{
  "horizontal_flip": true,
  "encoder_activation": "relu",
  "epochs": 2.1
}
Rows from block 2 of the text decoder, named by matrix and row number. Rows with one number belong to one attention dimension. Each number is 200 + 20 x the weight over its row's rms, rounded and kept within 0 to 999. All counts start at 0. After the name is the row's rms in percent of the matrix's.
# q: attention query (decoder.blocks.2.attn.q.weight, 192x192), inputs 0-95
# k: attention key (decoder.blocks.2.attn.k.weight, 192x192), inputs 0-95
q.116,104,210,204,165,212,178,168,237,211,216,197,185,202,186,201,192,196,195,208,201,217,187,212,192,198,227,211,219,204,187,215,214,182,206,213,195,231,188,207,236,208,210,182,188,200,215,171,197,222,229,188,186,221,191,210,182,162,129,248,193,193,220,197,193,179,197,212,218,181,201,174,189,196,251,214,196,227,209,178,166,208,178,167,222,229,212,227,226,192,223,188,195,233,207,177,206,214
k.116,095,182,174,202,205,196,217,219,211,206,189,194,238,171,186,229,192,223,209,217,217,181,175,253,213,205,192,173,216,212,240,171,214,189,208,193,201,235,178,220,185,206,201,184,199,191,218,215,222,222,204,206,183,214,207,164,184,192,207,172,195,234,192,190,169,217,206,217,205,224,232,176,194,193,180,209,172,208,175,216,215,193,219,203,243,235,172,175,203,184,226,209,209,228,200,197,194
q.117,100,221,199,199,245,182,186,165,208,162,210,175,206,224,180,219,223,193,170,180,251,237,198,221,156,222,184,204,194,185,165,195,194,225,183,187,199,192,213,209,179,211,207,214,199,166,198,206,216,213,159,207,258,235,220,196,224,203,206,212,209,189,210,169,180,180,193,216,211,231,221,211,186,177,180,238,190,208,185,177,206,211,197,204,170,197,171,185,230,193,188,201,198,183,155,182,178
k.117,093,181,218,198,193,209,189,185,183,193,202,173,201,197,216,200,204,198,177,210,225,222,199,199,194,212,190,201,194,232,217,215,173,225,212,210,217,206,165,212,200,177,159,199,207,200,190,258,177,210,206,232,240,210,210,195,190,206,184,209,213,232,178,186,169,165,153,199,179,188,168,162,201,158,204,211,162,196,212,212,217,220,226,190,234,197,221,192,193,225,210,178,209,173,221,168,228
q.118,095,212,176,180,203,209,206,194,172,236,179,203,183,208,192,211,233,206,220,208,186,207,209,195,199,193,189,186,162,189,175,218,220,147,215,193,233,205,241,201,147,201,214,180,170,188,181,235,181,159,199,184,230,198,236,222,174,222,205,195,198,209,181,219,158,192,227,156,192,209,186,200,217,176,230,216,214,195,186,193,193,172,220,221,228,176,212,195,181,214,209,221,203,216,201,204,184
k.118,090,201,223,195,194,167,226,192,179,156,227,222,165,181,217,232,218,201,191,176,191,211,205,228,222,219,205,205,235,160,169,168,202,189,211,171,196,185,205,208,208,205,185,210,203,194,219,185,191,210,194,256,208,221,170,210,182,201,213,180,207,193,198,180,178,175,204,243,175,192,204,167,188,225,213,205,206,182,176,205,178,190,205,162,170,190,191,175,213,236,205,203,155,227,190,173,198
q.119,090,178,214,201,228,208,218,164,209,198,210,198,227,209,197,198,181,205,203,199,214,200,229,227,194,209,202,238,210,191,165,196,193,207,224,178,164,177,210,175,174,210,195,221,207,218,208,170,187,227,188,240,179,185,208,228,175,233,233,192,176,202,180,200,228,215,221,182,161,197,186,197,193,197,193,159,220,179,157,226,181,193,189,218,176,193,206,212,233,233,212,211,220,201,210,200,179
k.119,097,210,196,200,212,216,190,165,184,219,212,207,247,211,169,221,214,197,181,226,223,228,178,199,227,219,207,229,174,200,220,190,211,226,217,198,188,219,173,205,180,187,193,193,186,192,192,229,163,183,195,196,219,207,201,177,202,172,177,220,159,203,232,186,189,206,187,247,186,190,192,196,213,195,211,228,218,196,219,229,218,204,222,202,181,230,197,199,192,168,191,221,157,208,180,243,175
q.120,095,196,215,217,201,203,218,219,198,156,210,182,180,151,212,237,205,201,219,196,194,212,193,164,187,178,203,221,202,210,223,183,216,173,189,201,173,199,214,195,212,217,175,202,193,177,200,214,208,223,174,193,193,168,182,222,191,197,198,224,206,177,218,172,198,192,230,212,212,190,208,174,184,210,199,243,188,172,192,165,214,174,221,158,218,188,202,206,181,194,207,229,169,198,221,216,227
k.120,094,216,195,241,223,218,216,214,168,202,170,174,152,215,188,200,224,178,236,189,204,214,204,176,194,184,165,173,182,202,168,232,202,184,235,183,208,194,214,202,222,175,155,180,205,243,203,219,214,203,190,225,211,211,184,203,215,216,214,170,212,193,205,173,230,207,202,198,201,165,185,229,197,215,223,216,193,222,209,197,191,172,189,211,171,187,155,214,213,179,191,220,202,203,169,187,202
q.121,095,224,203,206,197,245,192,183,217,186,200,219,192,168,197,182,179,190,189,223,223,215,168,186,184,204,203,235,204,171,215,230,181,199,221,189,196,205,204,201,223,210,197,176,218,199,181,220,214,192,200,168,195,219,187,209,212,234,164,191,208,209,207,198,212,189,223,189,198,153,204,198,199,204,217,237,171,210,206,211,212,195,181,160,207,203,192,224,199,205,180,227,218,206,172,192,183
k.121,093,194,194,201,211,186,187,191,172,193,226,153,206,173,169,196,196,197,211,214,203,213,201,161,209,184,217,169,190,226,181,187,226,202,230,211,192,225,187,230,178,193,209,189,225,189,195,218,239,225,221,198,206,182,218,194,228,221,175,224,197,220,221,199,217,172,202,160,226,201,193,213,197,241,207,228,180,201,187,219,200,203,183,217,154,216,171,220,232,211,197,166,223,188,195,200,210
q.122,094,183,176,200,191,179,218,223,221,178,180,199,199,202,229,147,227,200,219,206,155,198,209,215,211,166,198,237,224,166,216,178,205,207,161,226,189,160,193,204,187,235,213,199,219,195,205,202,210,218,227,192,231,183,165,179,193,205,189,209,194,223,184,212,195,183,162,211,204,220,180,179,214,201,201,188,232,190,210,231,219,207,242,179,220,166,171,209,197,247,215,202,179,210,213,220,184
k.122,094,208,224,219,169,234,215,187,202,208,163,198,202,227,190,156,198,209,177,213,206,201,184,221,206,182,191,168,163,201,196,174,204,197,198,178,179,194,239,223,237,215,196,195,230,216,189,222,182,173,191,230,203,181,205,221,148,206,222,182,175,204,188,204,192,170,222,195,186,192,220,220,189,176,198,175,210,226,167,211,185,204,232,180,192,232,202,187,200,218,205,166,161,189,181,176,195
q.123,092,233,174,176,199,203,192,228,206,180,194,197,187,181,178,195,210,207,194,192,176,186,210,192,195,204,213,197,225,227,185,224,220,220,213,241,193,199,185,202,226,194,182,202,184,206,179,182,214,186,222,224,223,220,189,190,199,195,203,203,205,189,178,218,208,169,186,206,218,231,190,186,198,185,237,224,223,247,215,177,171,190,206,265,216,195,197,202,235,208,209,185,210,211,191,193,180
k.123,097,202,166,183,187,210,198,204,234,204,190,231,188,146,216,222,189,221,180,205,173,189,201,189,200,238,212,190,209,209,228,185,199,189,209,187,187,188,209,200,217,164,184,198,193,186,200,223,187,159,191,209,173,224,155,226,193,200,209,214,250,267,192,182,195,207,201,240,180,208,176,209,213,193,200,222,184,194,194,207,175,181,202,196,222,196,198,217,197,208,228,194,208,184,235,215,215
q.124,108,199,207,238,235,209,251,200,207,191,221,181,219,200,164,180,203,194,186,213,201,208,184,160,201,202,198,234,186,182,188,172,193,184,172,181,196,201,165,206,210,175,187,234,212,208,193,218,209,225,213,234,214,175,215,179,215,176,197,216,193,181,196,205,181,192,200,198,231,201,210,231,190,214,214,194,177,195,245,200,243,213,139,180,154,185,207,203,195,179,206,174,188,221,192,205,240
k.124,105,185,178,197,234,183,196,236,161,205,202,199,187,204,189,207,170,204,208,213,205,159,213,211,175,188,200,203,234,233,174,205,200,235,193,234,191,190,184,200,181,221,209,220,224,229,216,199,220,208,256,151,217,194,180,193,195,147,201,217,193,178,234,213,233,223,179,203,197,193,200,181,179,205,199,201,215,209,228,163,217,222,185,242,209,217,204,180,224,171,209,190,202,206,216,217,163
q.125,101,197,218,141,177,207,207,189,192,183,191,185,197,199,190,234,197,171,222,205,208,212,194,182,192,175,185,240,199,199,173,179,187,186,190,223,195,205,193,166,210,165,159,216,177,176,214,228,224,188,182,206,218,202,192,199,224,205,190,200,198,167,242,187,194,171,179,219,185,228,225,226,184,153,215,185,197,197,190,196,204,202,161,178,205,218,222,205,196,204,230,224,189,161,181,209,158
k.125,099,187,163,185,198,241,222,233,209,198,188,195,197,185,213,176,194,202,183,188,202,229,209,184,181,179,214,232,216,202,194,194,203,213,235,205,206,196,190,190,219,173,214,185,188,225,214,166,193,189,198,220,212,213,192,208,206,209,189,210,184,198,192,239,211,207,202,223,174,210,200,215,169,218,213,200,226,235,224,194,193,185,200,217,180,180,206,191,191,200,217,197,194,169,230,178,204
q.126,097,162,205,218,182,237,187,218,201,196,201,229,193,180,222,164,195,182,222,195,205,193,191,221,206,181,201,184,183,172,207,208,177,230,190,224,190,194,187,200,170,209,228,210,199,217,197,180,200,190,222,209,163,181,216,246,192,179,172,203,196,189,222,188,211,204,201,207,170,186,185,182,241,203,221,199,238,198,182,214,215,161,242,227,176,189,196,189,177,229,260,221,223,219,212,158,199
k.126,104,191,221,214,236,236,190,181,202,228,246,215,174,214,181,188,203,176,211,173,210,205,173,229,173,202,193,167,154,193,201,183,218,205,198,164,202,204,191,185,206,197,222,199,183,174,177,203,215,207,198,226,193,223,203,189,155,193,250,225,222,205,226,216,215,200,180,225,216,193,198,177,187,235,210,179,180,156,197,243,214,202,176,194,197,202,182,173,199,189,207,208,211,236,188,187,197
q.127,098,208,201,143,190,209,200,206,174,169,187,191,226,209,205,210,164,192,175,208,199,185,183,215,189,198,242,229,216,217,215,194,188,178,198,222,212,216,220,208,186,202,189,213,200,186,211,218,209,184,230,220,174,217,204,200,230,192,187,199,190,179,198,199,180,221,235,198,219,208,228,220,175,210,169,189,229,164,203,189,205,193,132,194,219,190,206,222,179,232,185,185,203,173,211,227,215
k.127,104,210,201,203,206,200,186,228,233,188,170,161,178,220,215,190,179,215,194,213,176,194,192,188,230,190,182,244,200,209,166,238,172,208,219,196,221,165,222,209,201,185,194,232,207,178,229,200,216,193,239,198,187,183,225,228,211,235,195,176,198,223,218,228,195,213,168,208,177,217,197,199,223,166,201,195,214,220,216,181,201,204,200,211,216,175,216,222,167,192,192,226,198,182,179,196,156
q.128,101,218,180,192,211,238,186,230,180,169,198,149,187,213,226,218,211,213,210,176,196,206,164,186,210,232,197,206,150,193,209,185,206,215,202,182,156,188,200,226,198,199,175,202,195,173,187,252,191,226,189,202,189,209,193,216,191,223,217,228,195,194,186,202,165,216,171,201,214,206,157,174,183,219,192,236,257,214,212,218,194,181,210,201,186,202,183,218,175,204,186,191,198,225,211,173,215
k.128,104,188,215,177,180,173,209,208,175,178,217,207,239,205,179,185,203,189,184,213,184,178,224,186,225,216,176,203,196,184,214,190,211,181,200,191,195,211,209,226,236,190,170,221,247,229,192,213,201,209,214,211,185,227,192,197,225,208,219,191,215,170,212,182,233,190,207,208,205,148,210,176,174,178,172,207,223,212,213,207,189,197,211,220,207,175,214,189,212,207,195,225,206,209,175,218,180
q.129,106,225,224,146,199,200,188,227,183,210,203,217,218,231,199,209,196,130,199,177,211,250,202,235,201,171,215,185,191,221,177,195,224,206,227,216,263,212,237,186,218,230,153,185,186,198,216,200,186,189,152,208,192,192,211,234,217,214,169,188,199,209,195,209,166,198,212,216,225,203,222,179,186,194,188,210,220,196,181,194,159,196,177,195,203,218,190,183,222,207,204,245,181,180,202,213,216
k.129,096,218,193,197,194,167,172,207,187,209,166,207,176,191,201,195,186,230,168,213,157,193,217,159,190,178,178,209,179,177,190,203,182,180,171,195,176,178,193,208,250,209,247,178,218,217,198,186,201,208,233,228,255,219,183,193,210,203,225,213,207,192,223,225,230,199,193,179,199,207,186,180,183,214,180,235,172,195,228,171,217,239,191,191,206,191,202,219,181,175,238,189,219,241,202,198,216
q.130,114,217,228,179,215,232,205,199,179,173,180,192,215,174,197,181,205,155,199,164,210,213,225,206,187,199,206,218,221,181,199,217,223,232,195,245,218,236,202,178,182,214,183,234,193,178,190,215,209,208,164,225,228,211,254,218,191,197,195,175,202,191,159,180,203,180,227,198,217,204,189,201,229,179,214,168,228,184,203,260,191,183,190,212,177,171,213,194,192,206,211,206,225,199,181,224,211
k.130,107,167,196,204,198,205,164,203,222,163,183,212,183,196,204,213,206,175,213,233,216,204,221,158,228,192,213,220,222,221,183,210,197,177,213,223,197,186,195,194,188,200,192,201,216,229,209,223,181,156,199,207,235,186,219,211,190,180,187,221,174,199,167,224,178,185,211,189,165,178,184,175,192,194,213,183,192,209,227,186,224,245,187,171,184,219,224,207,160,200,204,188,212,191,218,178,246
q.131,101,195,230,194,208,212,195,188,197,228,193,199,210,194,178,180,229,201,173,219,168,176,211,250,182,225,197,204,208,159,259,217,168,214,184,204,220,190,190,200,169,184,235,180,190,241,182,200,188,200,196,195,174,199,190,173,190,206,181,224,204,173,204,190,200,197,230,209,186,220,188,201,229,220,184,210,156,185,220,186,203,205,221,215,220,176,171,198,217,231,204,242,229,195,209,222,183
k.131,104,218,222,185,194,212,207,170,219,213,180,188,165,234,216,227,194,200,238,203,219,198,191,191,160,180,217,191,184,244,180,202,171,191,186,171,227,194,189,213,192,197,213,204,182,190,211,212,183,231,181,223,179,244,189,192,239,174,229,210,157,188,197,233,232,221,201,153,216,214,255,210,212,198,188,191,189,202,184,227,206,175,180,230,199,215,215,222,193,199,212,199,223,201,186,174,190
q.132,103,217,204,236,209,202,199,202,168,185,172,221,177,177,224,224,198,207,196,195,222,230,166,191,202,185,123,193,194,160,185,161,234,211,195,203,192,228,216,203,224,252,221,159,190,165,218,174,216,227,180,198,182,201,201,192,201,228,162,183,224,185,190,183,224,205,210,206,176,196,216,222,189,176,202,230,189,209,217,203,230,218,184,180,202,213,216,238,191,196,211,215,216,183,209,205,208
k.132,098,269,210,206,182,211,179,200,210,199,198,259,193,212,176,194,231,161,189,205,194,209,236,220,181,203,227,215,232,175,192,193,166,189,226,190,183,192,233,215,198,211,213,187,192,165,192,199,190,161,194,176,198,203,215,216,206,207,199,206,181,204,201,219,203,206,210,200,196,220,177,203,211,190,186,207,204,229,200,164,184,193,213,177,192,202,162,200,213,220,189,209,209,228,179,180,195
q.133,108,237,232,237,213,165,209,193,192,187,221,216,196,199,218,225,213,177,224,188,185,205,204,199,204,194,203,202,186,172,185,211,190,188,189,226,186,191,195,189,169,233,220,227,223,197,174,176,253,176,209,224,186,155,191,223,165,184,220,214,197,228,187,196,202,215,176,160,142,186,193,213,213,209,212,228,237,190,181,184,217,192,165,210,199,216,206,179,175,152,207,207,188,224,192,219,205
k.133,105,208,205,204,201,232,213,185,181,225,214,168,203,214,236,160,213,192,207,195,218,214,206,173,192,192,169,224,230,185,200,190,180,202,217,184,207,169,218,230,195,233,152,220,237,190,175,174,205,214,227,169,185,211,211,189,188,202,180,208,199,241,207,189,222,189,195,168,209,232,211,214,208,184,203,196,191,181,227,198,180,190,223,180,203,199,188,221,237,203,188,196,177,167,219,209,192
q.134,106,198,200,206,197,190,226,182,233,213,199,215,207,223,210,202,201,174,183,170,177,218,205,187,218,187,247,197,180,244,138,193,235,172,162,202,207,193,210,219,220,193,168,177,183,194,194,218,185,241,192,206,177,227,190,184,187,213,223,211,209,211,187,190,191,187,188,189,182,231,185,208,193,175,180,207,208,202,204,208,185,196,210,223,196,204,180,207,201,158,183,215,204,217,161,213,190
k.134,104,185,185,206,241,160,176,217,174,184,184,180,210,199,213,204,175,227,173,192,219,206,184,194,186,205,205,188,186,209,245,188,183,215,207,203,210,189,173,228,211,166,183,232,220,229,202,205,191,146,229,221,186,205,196,184,197,228,198,222,151,210,200,191,172,145,195,175,180,191,208,203,207,238,175,206,198,187,200,190,204,181,231,197,199,205,181,221,221,184,200,190,200,203,215,201,234
q.135,105,168,178,194,171,190,194,185,178,178,201,212,198,209,218,230,190,188,162,193,200,212,204,192,229,210,190,169,164,217,238,183,197,183,201,210,169,206,178,200,220,196,186,210,221,199,206,206,240,188,221,175,201,211,189,209,197,183,259,190,208,199,184,182,158,132,202,210,222,220,208,207,166,220,177,202,207,195,197,210,189,186,192,228,174,194,203,223,181,216,216,216,169,237,257,179,192
k.135,109,190,205,187,218,217,165,230,184,217,220,188,195,208,212,199,218,192,200,233,179,185,202,213,202,199,222,194,187,233,183,192,196,215,200,219,221,211,219,218,163,210,185,173,198,199,172,184,191,222,207,180,191,223,203,185,212,187,211,177,191,226,187,164,170,205,195,192,175,213,181,211,224,167,206,179,166,216,237,192,157,182,186,216,216,194,163,229,214,225,213,165,193,181,240,215,182
q.136,107,171,180,185,252,195,206,206,199,202,207,206,216,170,192,198,203,232,175,241,202,200,179,214,198,184,196,228,199,191,230,217,214,211,210,186,192,188,228,220,229,211,202,175,166,187,194,184,205,186,148,192,206,224,190,175,193,220,187,214,195,185,187,190,207,220,192,214,186,187,188,190,199,213,215,183,200,207,197,187,175,210,237,170,199,216,193,178,163,169,211,226,150,186,237,233,216
k.136,105,204,208,202,191,151,200,177,189,230,223,183,177,247,184,223,210,198,152,203,212,221,200,204,227,187,227,195,183,185,199,192,234,191,228,178,216,209,187,185,182,198,192,225,224,213,237,216,167,192,152,204,207,214,193,203,196,186,187,196,214,201,180,229,204,214,193,210,178,178,196,210,236,220,210,196,187,186,158,211,216,191,220,187,210,210,227,202,183,165,181,179,224,200,213,222,186
q.137,103,196,230,172,192,221,199,194,198,189,214,220,217,219,186,196,180,199,196,221,207,213,217,182,208,188,212,229,183,222,197,230,188,154,216,184,215,184,220,161,233,181,201,202,209,182,229,198,181,218,227,168,220,210,197,190,184,213,196,191,181,232,207,211,176,211,201,208,190,182,228,201,212,252,190,241,196,216,189,211,198,206,211,219,226,225,213,160,214,199,194,203,196,193,199,222,223
k.137,103,203,171,197,216,199,211,207,167,194,177,182,196,182,202,193,198,198,203,192,213,200,229,261,197,202,195,173,227,160,257,189,206,229,246,197,230,168,203,217,185,210,249,163,191,204,203,184,174,156,177,185,211,209,209,235,203,195,190,199,214,203,210,188,190,171,187,178,202,210,209,230,182,230,187,191,176,225,220,211,215,221,186,188,205,213,206,212,196,184,207,201,205,172,214,182,198
q.138,106,196,237,174,187,202,178,224,167,212,192,235,187,195,194,199,182,210,222,240,207,211,186,230,198,216,208,217,212,207,234,209,215,206,222,203,205,223,193,204,180,185,225,219,199,232,217,209,216,172,178,183,189,191,192,174,193,208,188,175,192,203,190,199,189,219,220,208,202,207,199,184,181,223,195,214,214,168,195,187,221,215,217,205,214,178,195,213,231,193,200,186,180,235,170,225,178
k.138,100,200,205,186,196,230,207,191,223,196,194,231,210,182,185,207,177,190,205,178,159,199,233,216,191,190,192,235,166,191,185,214,198,178,221,205,221,182,180,176,215,208,201,213,229,222,202,237,197,189,166,217,224,176,203,233,228,175,230,213,189,224,187,207,229,220,183,175,210,192,216,208,188,211,211,174,209,203,186,215,213,181,192,158,223,207,235,217,192,208,228,197,217,210,196,218,180
q.139,106,210,197,219,216,236,194,192,198,206,217,173,207,189,215,154,208,238,203,211,178,190,148,187,191,217,201,176,163,202,204,236,193,156,187,195,150,182,207,194,238,185,227,207,212,213,179,173,209,195,232,207,204,237,183,186,192,224,244,208,177,196,238,187,200,218,200,194,226,215,188,196,188,190,198,210,156,205,199,199,181,196,206,215,170,198,195,211,221,185,182,202,199,187,190,199,202
k.139,099,216,186,175,205,197,231,192,170,175,219,166,184,201,246,181,239,167,208,163,195,205,207,244,160,200,204,170,244,198,243,182,189,204,190,237,224,184,209,199,177,157,177,213,209,210,231,201,207,194,164,190,179,181,225,217,197,176,198,197,233,172,194,230,190,211,206,252,214,218,180,197,231,192,207,196,174,206,177,189,177,213,195,196,219,183,192,165,181,193,179,200,204,197,193,189,222
q.140,101,162,165,188,216,190,200,176,219,210,207,166,214,212,211,218,196,214,237,215,206,221,202,194,195,248,165,232,179,217,195,207,202,201,165,169,182,214,164,217,202,187,197,186,175,226,215,204,215,203,196,188,182,232,210,171,238,181,194,192,220,166,259,185,189,208,214,202,221,212,184,240,196,211,174,213,194,224,197,173,190,243,223,178,185,230,201,214,193,219,197,175,191,193,181,189,186
k.140,105,181,183,224,202,217,244,194,250,223,235,158,218,214,181,197,212,163,166,187,209,170,183,229,245,233,184,246,184,263,220,194,202,182,212,199,179,222,210,187,209,187,232,225,173,195,186,189,212,245,183,200,163,218,191,181,187,199,203,176,207,217,210,216,212,194,173,235,185,215,212,191,182,193,197,198,231,202,170,198,216,205,211,217,175,174,184,183,193,159,197,186,212,238,193,187,196
q.141,101,204,200,212,207,199,209,177,191,220,194,228,174,153,221,186,165,166,207,215,201,214,200,189,179,217,203,181,207,182,191,211,218,204,184,204,227,192,238,215,198,219,185,213,192,202,213,182,239,232,188,213,200,216,196,211,205,179,185,205,169,202,181,212,216,231,212,205,208,190,207,200,195,226,210,176,201,214,175,196,191,243,215,195,190,190,182,172,193,218,250,245,210,208,179,209,211
k.141,111,233,190,181,224,202,232,180,165,256,206,208,193,189,240,191,177,172,198,200,229,198,197,181,215,167,232,215,214,227,189,182,177,217,182,225,207,198,191,226,201,251,230,202,166,205,227,185,202,182,196,184,218,199,196,185,225,184,178,158,189,227,198,235,207,172,168,199,180,186,215,229,203,224,150,196,182,191,225,174,205,234,209,203,210,204,166,175,214,187,184,217,215,209,171,208,219
q.142,094,177,178,200,233,164,212,202,221,187,219,182,198,219,161,244,185,242,152,218,164,209,191,204,215,174,171,241,206,168,215,200,191,210,206,183,186,208,182,234,158,171,228,214,192,180,187,217,232,212,208,172,199,241,196,225,221,203,184,230,219,189,180,202,202,218,186,205,192,181,190,186,226,185,179,189,220,179,207,196,199,226,221,197,200,194,190,201,215,173,209,198,187,194,189,207,215
k.142,096,213,226,213,191,194,201,221,173,248,205,221,209,234,163,214,209,195,156,158,188,210,202,217,214,210,229,197,188,183,207,183,180,173,215,179,194,194,200,188,195,226,168,214,175,181,233,197,171,213,178,171,152,209,185,189,191,193,212,241,227,222,178,236,211,183,197,214,231,198,236,211,236,193,198,207,201,197,184,197,211,194,199,210,191,220,241,210,190,183,195,215,186,180,222,216,169
q.143,108,208,171,201,183,225,236,193,225,210,203,203,174,223,181,169,192,213,178,193,176,164,194,195,194,194,202,179,208,206,189,205,183,219,236,217,219,185,182,184,141,210,215,196,179,246,211,187,162,194,238,165,207,206,211,224,183,217,171,243,192,201,219,226,219,210,166,165,190,230,181,203,220,203,209,214,182,189,240,199,202,207,231,170,206,206,164,183,179,195,215,167,221,225,204,180,194
k.143,105,200,220,197,205,220,223,166,204,212,191,177,139,192,214,233,196,191,172,219,190,198,172,199,179,192,204,202,213,230,146,238,184,194,181,185,171,209,217,205,189,183,234,211,223,228,219,199,194,213,212,234,179,202,198,204,184,185,228,174,177,200,185,188,222,223,190,228,218,192,245,198,217,179,210,173,195,177,164,213,177,203,189,254,170,243,202,194,221,250,196,197,210,171,181,147,185
q.144,101,220,198,207,190,199,212,202,171,187,182,153,172,216,191,203,179,229,196,216,184,209,207,163,257,190,190,173,204,211,200,206,234,209,148,194,179,203,191,207,201,204,215,195,198,213,168,185,218,207,213,201,164,197,202,189,165,209,230,204,217,194,211,204,190,151,185,198,214,192,176,201,192,223,210,213,193,212,184,193,228,175,190,206,181,212,216,218,186,194,194,190,190,240,188,212,217
k.144,102,210,229,233,225,187,165,183,217,243,196,212,202,166,218,187,223,181,208,191,183,176,167,223,184,235,192,220,226,202,228,221,249,207,195,184,198,183,217,206,220,188,148,213,211,188,181,186,235,195,217,174,171,198,164,196,203,198,211,199,195,224,189,174,184,228,223,195,216,182,221,221,236,186,194,215,212,186,191,176,197,238,210,175,192,206,165,193,208,164,208,158,212,198,191,196,191
q.145,096,204,210,207,198,187,168,208,224,193,203,204,178,222,217,195,204,187,173,206,190,139,180,174,200,208,162,188,186,202,186,189,179,172,203,149,225,180,240,231,226,211,199,206,214,206,226,188,187,209,189,220,202,171,180,190,195,202,199,220,189,195,203,197,195,241,210,245,198,160,181,203,185,191,223,207,207,198,237,173,186,226,156,195,200,196,206,227,215,226,191,198,199,176,201,195,222
k.145,098,226,199,232,204,189,226,207,183,208,208,245,190,256,210,189,223,234,194,194,227,207,210,227,229,196,195,199,188,162,194,181,220,181,179,246,203,210,196,189,199,208,181,177,210,202,201,213,173,173,156,210,180,213,214,210,160,224,209,179,228,173,184,183,202,190,190,201,208,236,168,223,187,142,185,195,158,194,194,213,190,174,215,176,216,199,213,204,188,196,192,174,204,184,203,179,209
q.146,103,204,243,205,217,191,171,201,184,174,229,234,195,151,197,207,201,197,210,171,172,194,212,184,182,213,206,189,197,171,210,186,168,205,179,185,196,192,186,233,201,186,184,234,208,220,208,186,226,225,219,210,220,180,175,180,199,175,226,204,225,177,215,231,178,183,161,186,204,198,165,185,186,212,224,210,208,194,200,215,148,201,193,194,190,194,200,209,211,197,186,209,187,196,179,194,190
k.146,104,184,184,202,208,212,185,251,208,172,225,176,192,165,229,181,193,200,215,214,221,187,196,182,198,214,184,146,202,212,175,174,212,206,160,227,180,207,191,212,242,198,169,193,217,195,213,206,185,170,193,207,198,234,197,202,209,191,169,183,232,237,202,203,195,233,189,196,175,236,177,192,174,165,192,225,215,205,178,219,202,182,209,200,195,207,201,192,243,214,211,173,197,211,260,189,202
q.147,105,178,184,181,207,227,195,188,179,192,216,214,183,223,197,175,173,208,166,185,201,213,186,214,205,193,208,179,160,207,190,195,221,202,192,248,234,180,180,241,211,216,167,212,211,204,221,203,204,206,204,170,199,218,180,205,205,205,179,169,201,225,218,227,213,238,211,185,189,193,195,198,190,214,192,232,196,193,236,201,189,180,145,221,192,182,184,201,210,180,210,212,204,189,212,201,213
k.147,111,191,218,188,191,189,191,236,180,197,203,177,182,207,250,189,193,209,222,199,186,176,209,177,207,200,168,169,182,192,199,219,186,163,224,207,196,206,192,189,192,179,194,177,200,199,193,183,162,171,202,212,210,237,176,215,215,181,196,226,186,165,189,191,184,203,184,210,191,212,232,167,226,174,192,217,181,177,198,182,191,231,215,179,202,191,207,213,203,196,180,209,203,199,235,169,186
q.148,098,214,177,177,199,188,173,186,167,196,222,203,185,181,196,251,216,187,190,174,196,201,194,178,200,210,201,149,166,169,215,235,158,189,215,205,218,205,183,219,185,203,183,247,212,164,170,186,185,213,231,220,227,199,212,199,216,210,205,190,174,172,199,198,186,215,214,180,183,209,210,182,194,196,192,193,223,199,156,216,201,217,217,181,201,189,203,209,231,190,208,185,177,215,210,180,243
k.148,104,202,204,183,165,184,191,224,200,181,214,191,225,223,209,188,181,211,220,210,194,163,216,164,260,219,210,191,200,203,173,198,192,204,167,195,190,190,219,190,235,226,181,185,174,154,203,179,214,199,172,198,206,228,166,208,239,196,186,235,201,192,179,209,212,204,196,185,191,176,214,218,182,177,207,190,166,144,219,215,197,216,175,171,160,205,236,165,187,220,162,189,211,171,212,207,189
q.149,098,211,187,205,188,209,214,209,218,183,191,178,230,207,167,232,203,209,191,210,193,218,170,194,195,209,197,237,192,244,216,213,174,197,201,186,203,197,202,218,176,205,204,198,220,196,205,185,203,212,216,176,163,171,192,181,184,214,174,172,200,173,237,192,221,200,190,212,214,176,219,189,207,193,207,222,200,196,183,249,232,223,210,199,225,171,167,237,158,196,164,186,181,202,213,213,190
k.149,094,191,185,232,223,218,180,214,204,172,218,158,217,210,222,214,245,234,156,210,208,193,208,195,180,203,172,242,174,193,208,183,182,220,230,197,197,213,204,162,209,208,165,178,157,225,213,162,217,227,230,188,180,224,229,187,191,210,192,192,180,189,196,216,205,218,210,183,181,194,208,190,193,200,196,207,185,226,200,168,201,205,190,195,212,210,230,170,225,191,214,214,178,217,210,190,190
q.150,108,196,171,204,201,188,193,210,169,216,203,202,200,187,229,181,199,209,189,207,229,214,211,211,240,204,196,199,201,232,199,205,236,168,218,179,206,247,183,184,249,223,163,182,204,177,209,199,180,230,186,201,199,193,202,216,197,191,208,226,141,187,172,218,210,188,220,220,198,224,226,222,202,193,201,181,211,196,181,192,181,201,198,164,210,213,235,175,196,241,185,217,180,191,227,195,236
k.150,100,191,197,206,225,169,197,215,218,198,200,167,211,182,167,213,187,207,192,185,176,170,220,223,184,225,227,183,189,217,206,197,233,179,191,217,196,185,193,182,211,181,216,194,201,200,216,217,197,158,179,206,206,158,188,197,222,206,202,193,183,195,168,195,186,183,194,192,220,178,200,170,231,211,184,237,192,187,264,200,200,230,222,198,147,192,231,208,181,171,164,180,182,216,190,177,232
q.151,105,192,185,216,225,162,206,220,180,196,205,215,192,170,182,203,178,193,189,182,252,221,177,195,186,217,189,199,194,235,198,150,212,198,220,243,215,210,196,179,226,216,170,206,188,191,202,227,187,222,198,216,175,210,201,211,165,181,232,223,198,171,186,189,195,195,194,181,206,223,172,209,175,180,206,228,188,185,213,236,161,184,176,180,177,202,221,178,170,196,199,182,222,208,171,207,210
k.151,110,211,228,177,182,202,169,258,194,209,206,211,193,203,203,204,177,184,198,201,200,197,194,178,229,222,224,194,193,193,175,191,192,174,178,194,204,223,174,193,220,174,159,198,228,217,215,193,195,219,216,185,205,187,207,206,204,234,187,215,220,205,213,182,205,197,194,215,251,154,170,199,207,166,203,218,193,200,241,203,220,206,236,232,212,181,226,166,212,213,219,211,161,176,218,174,179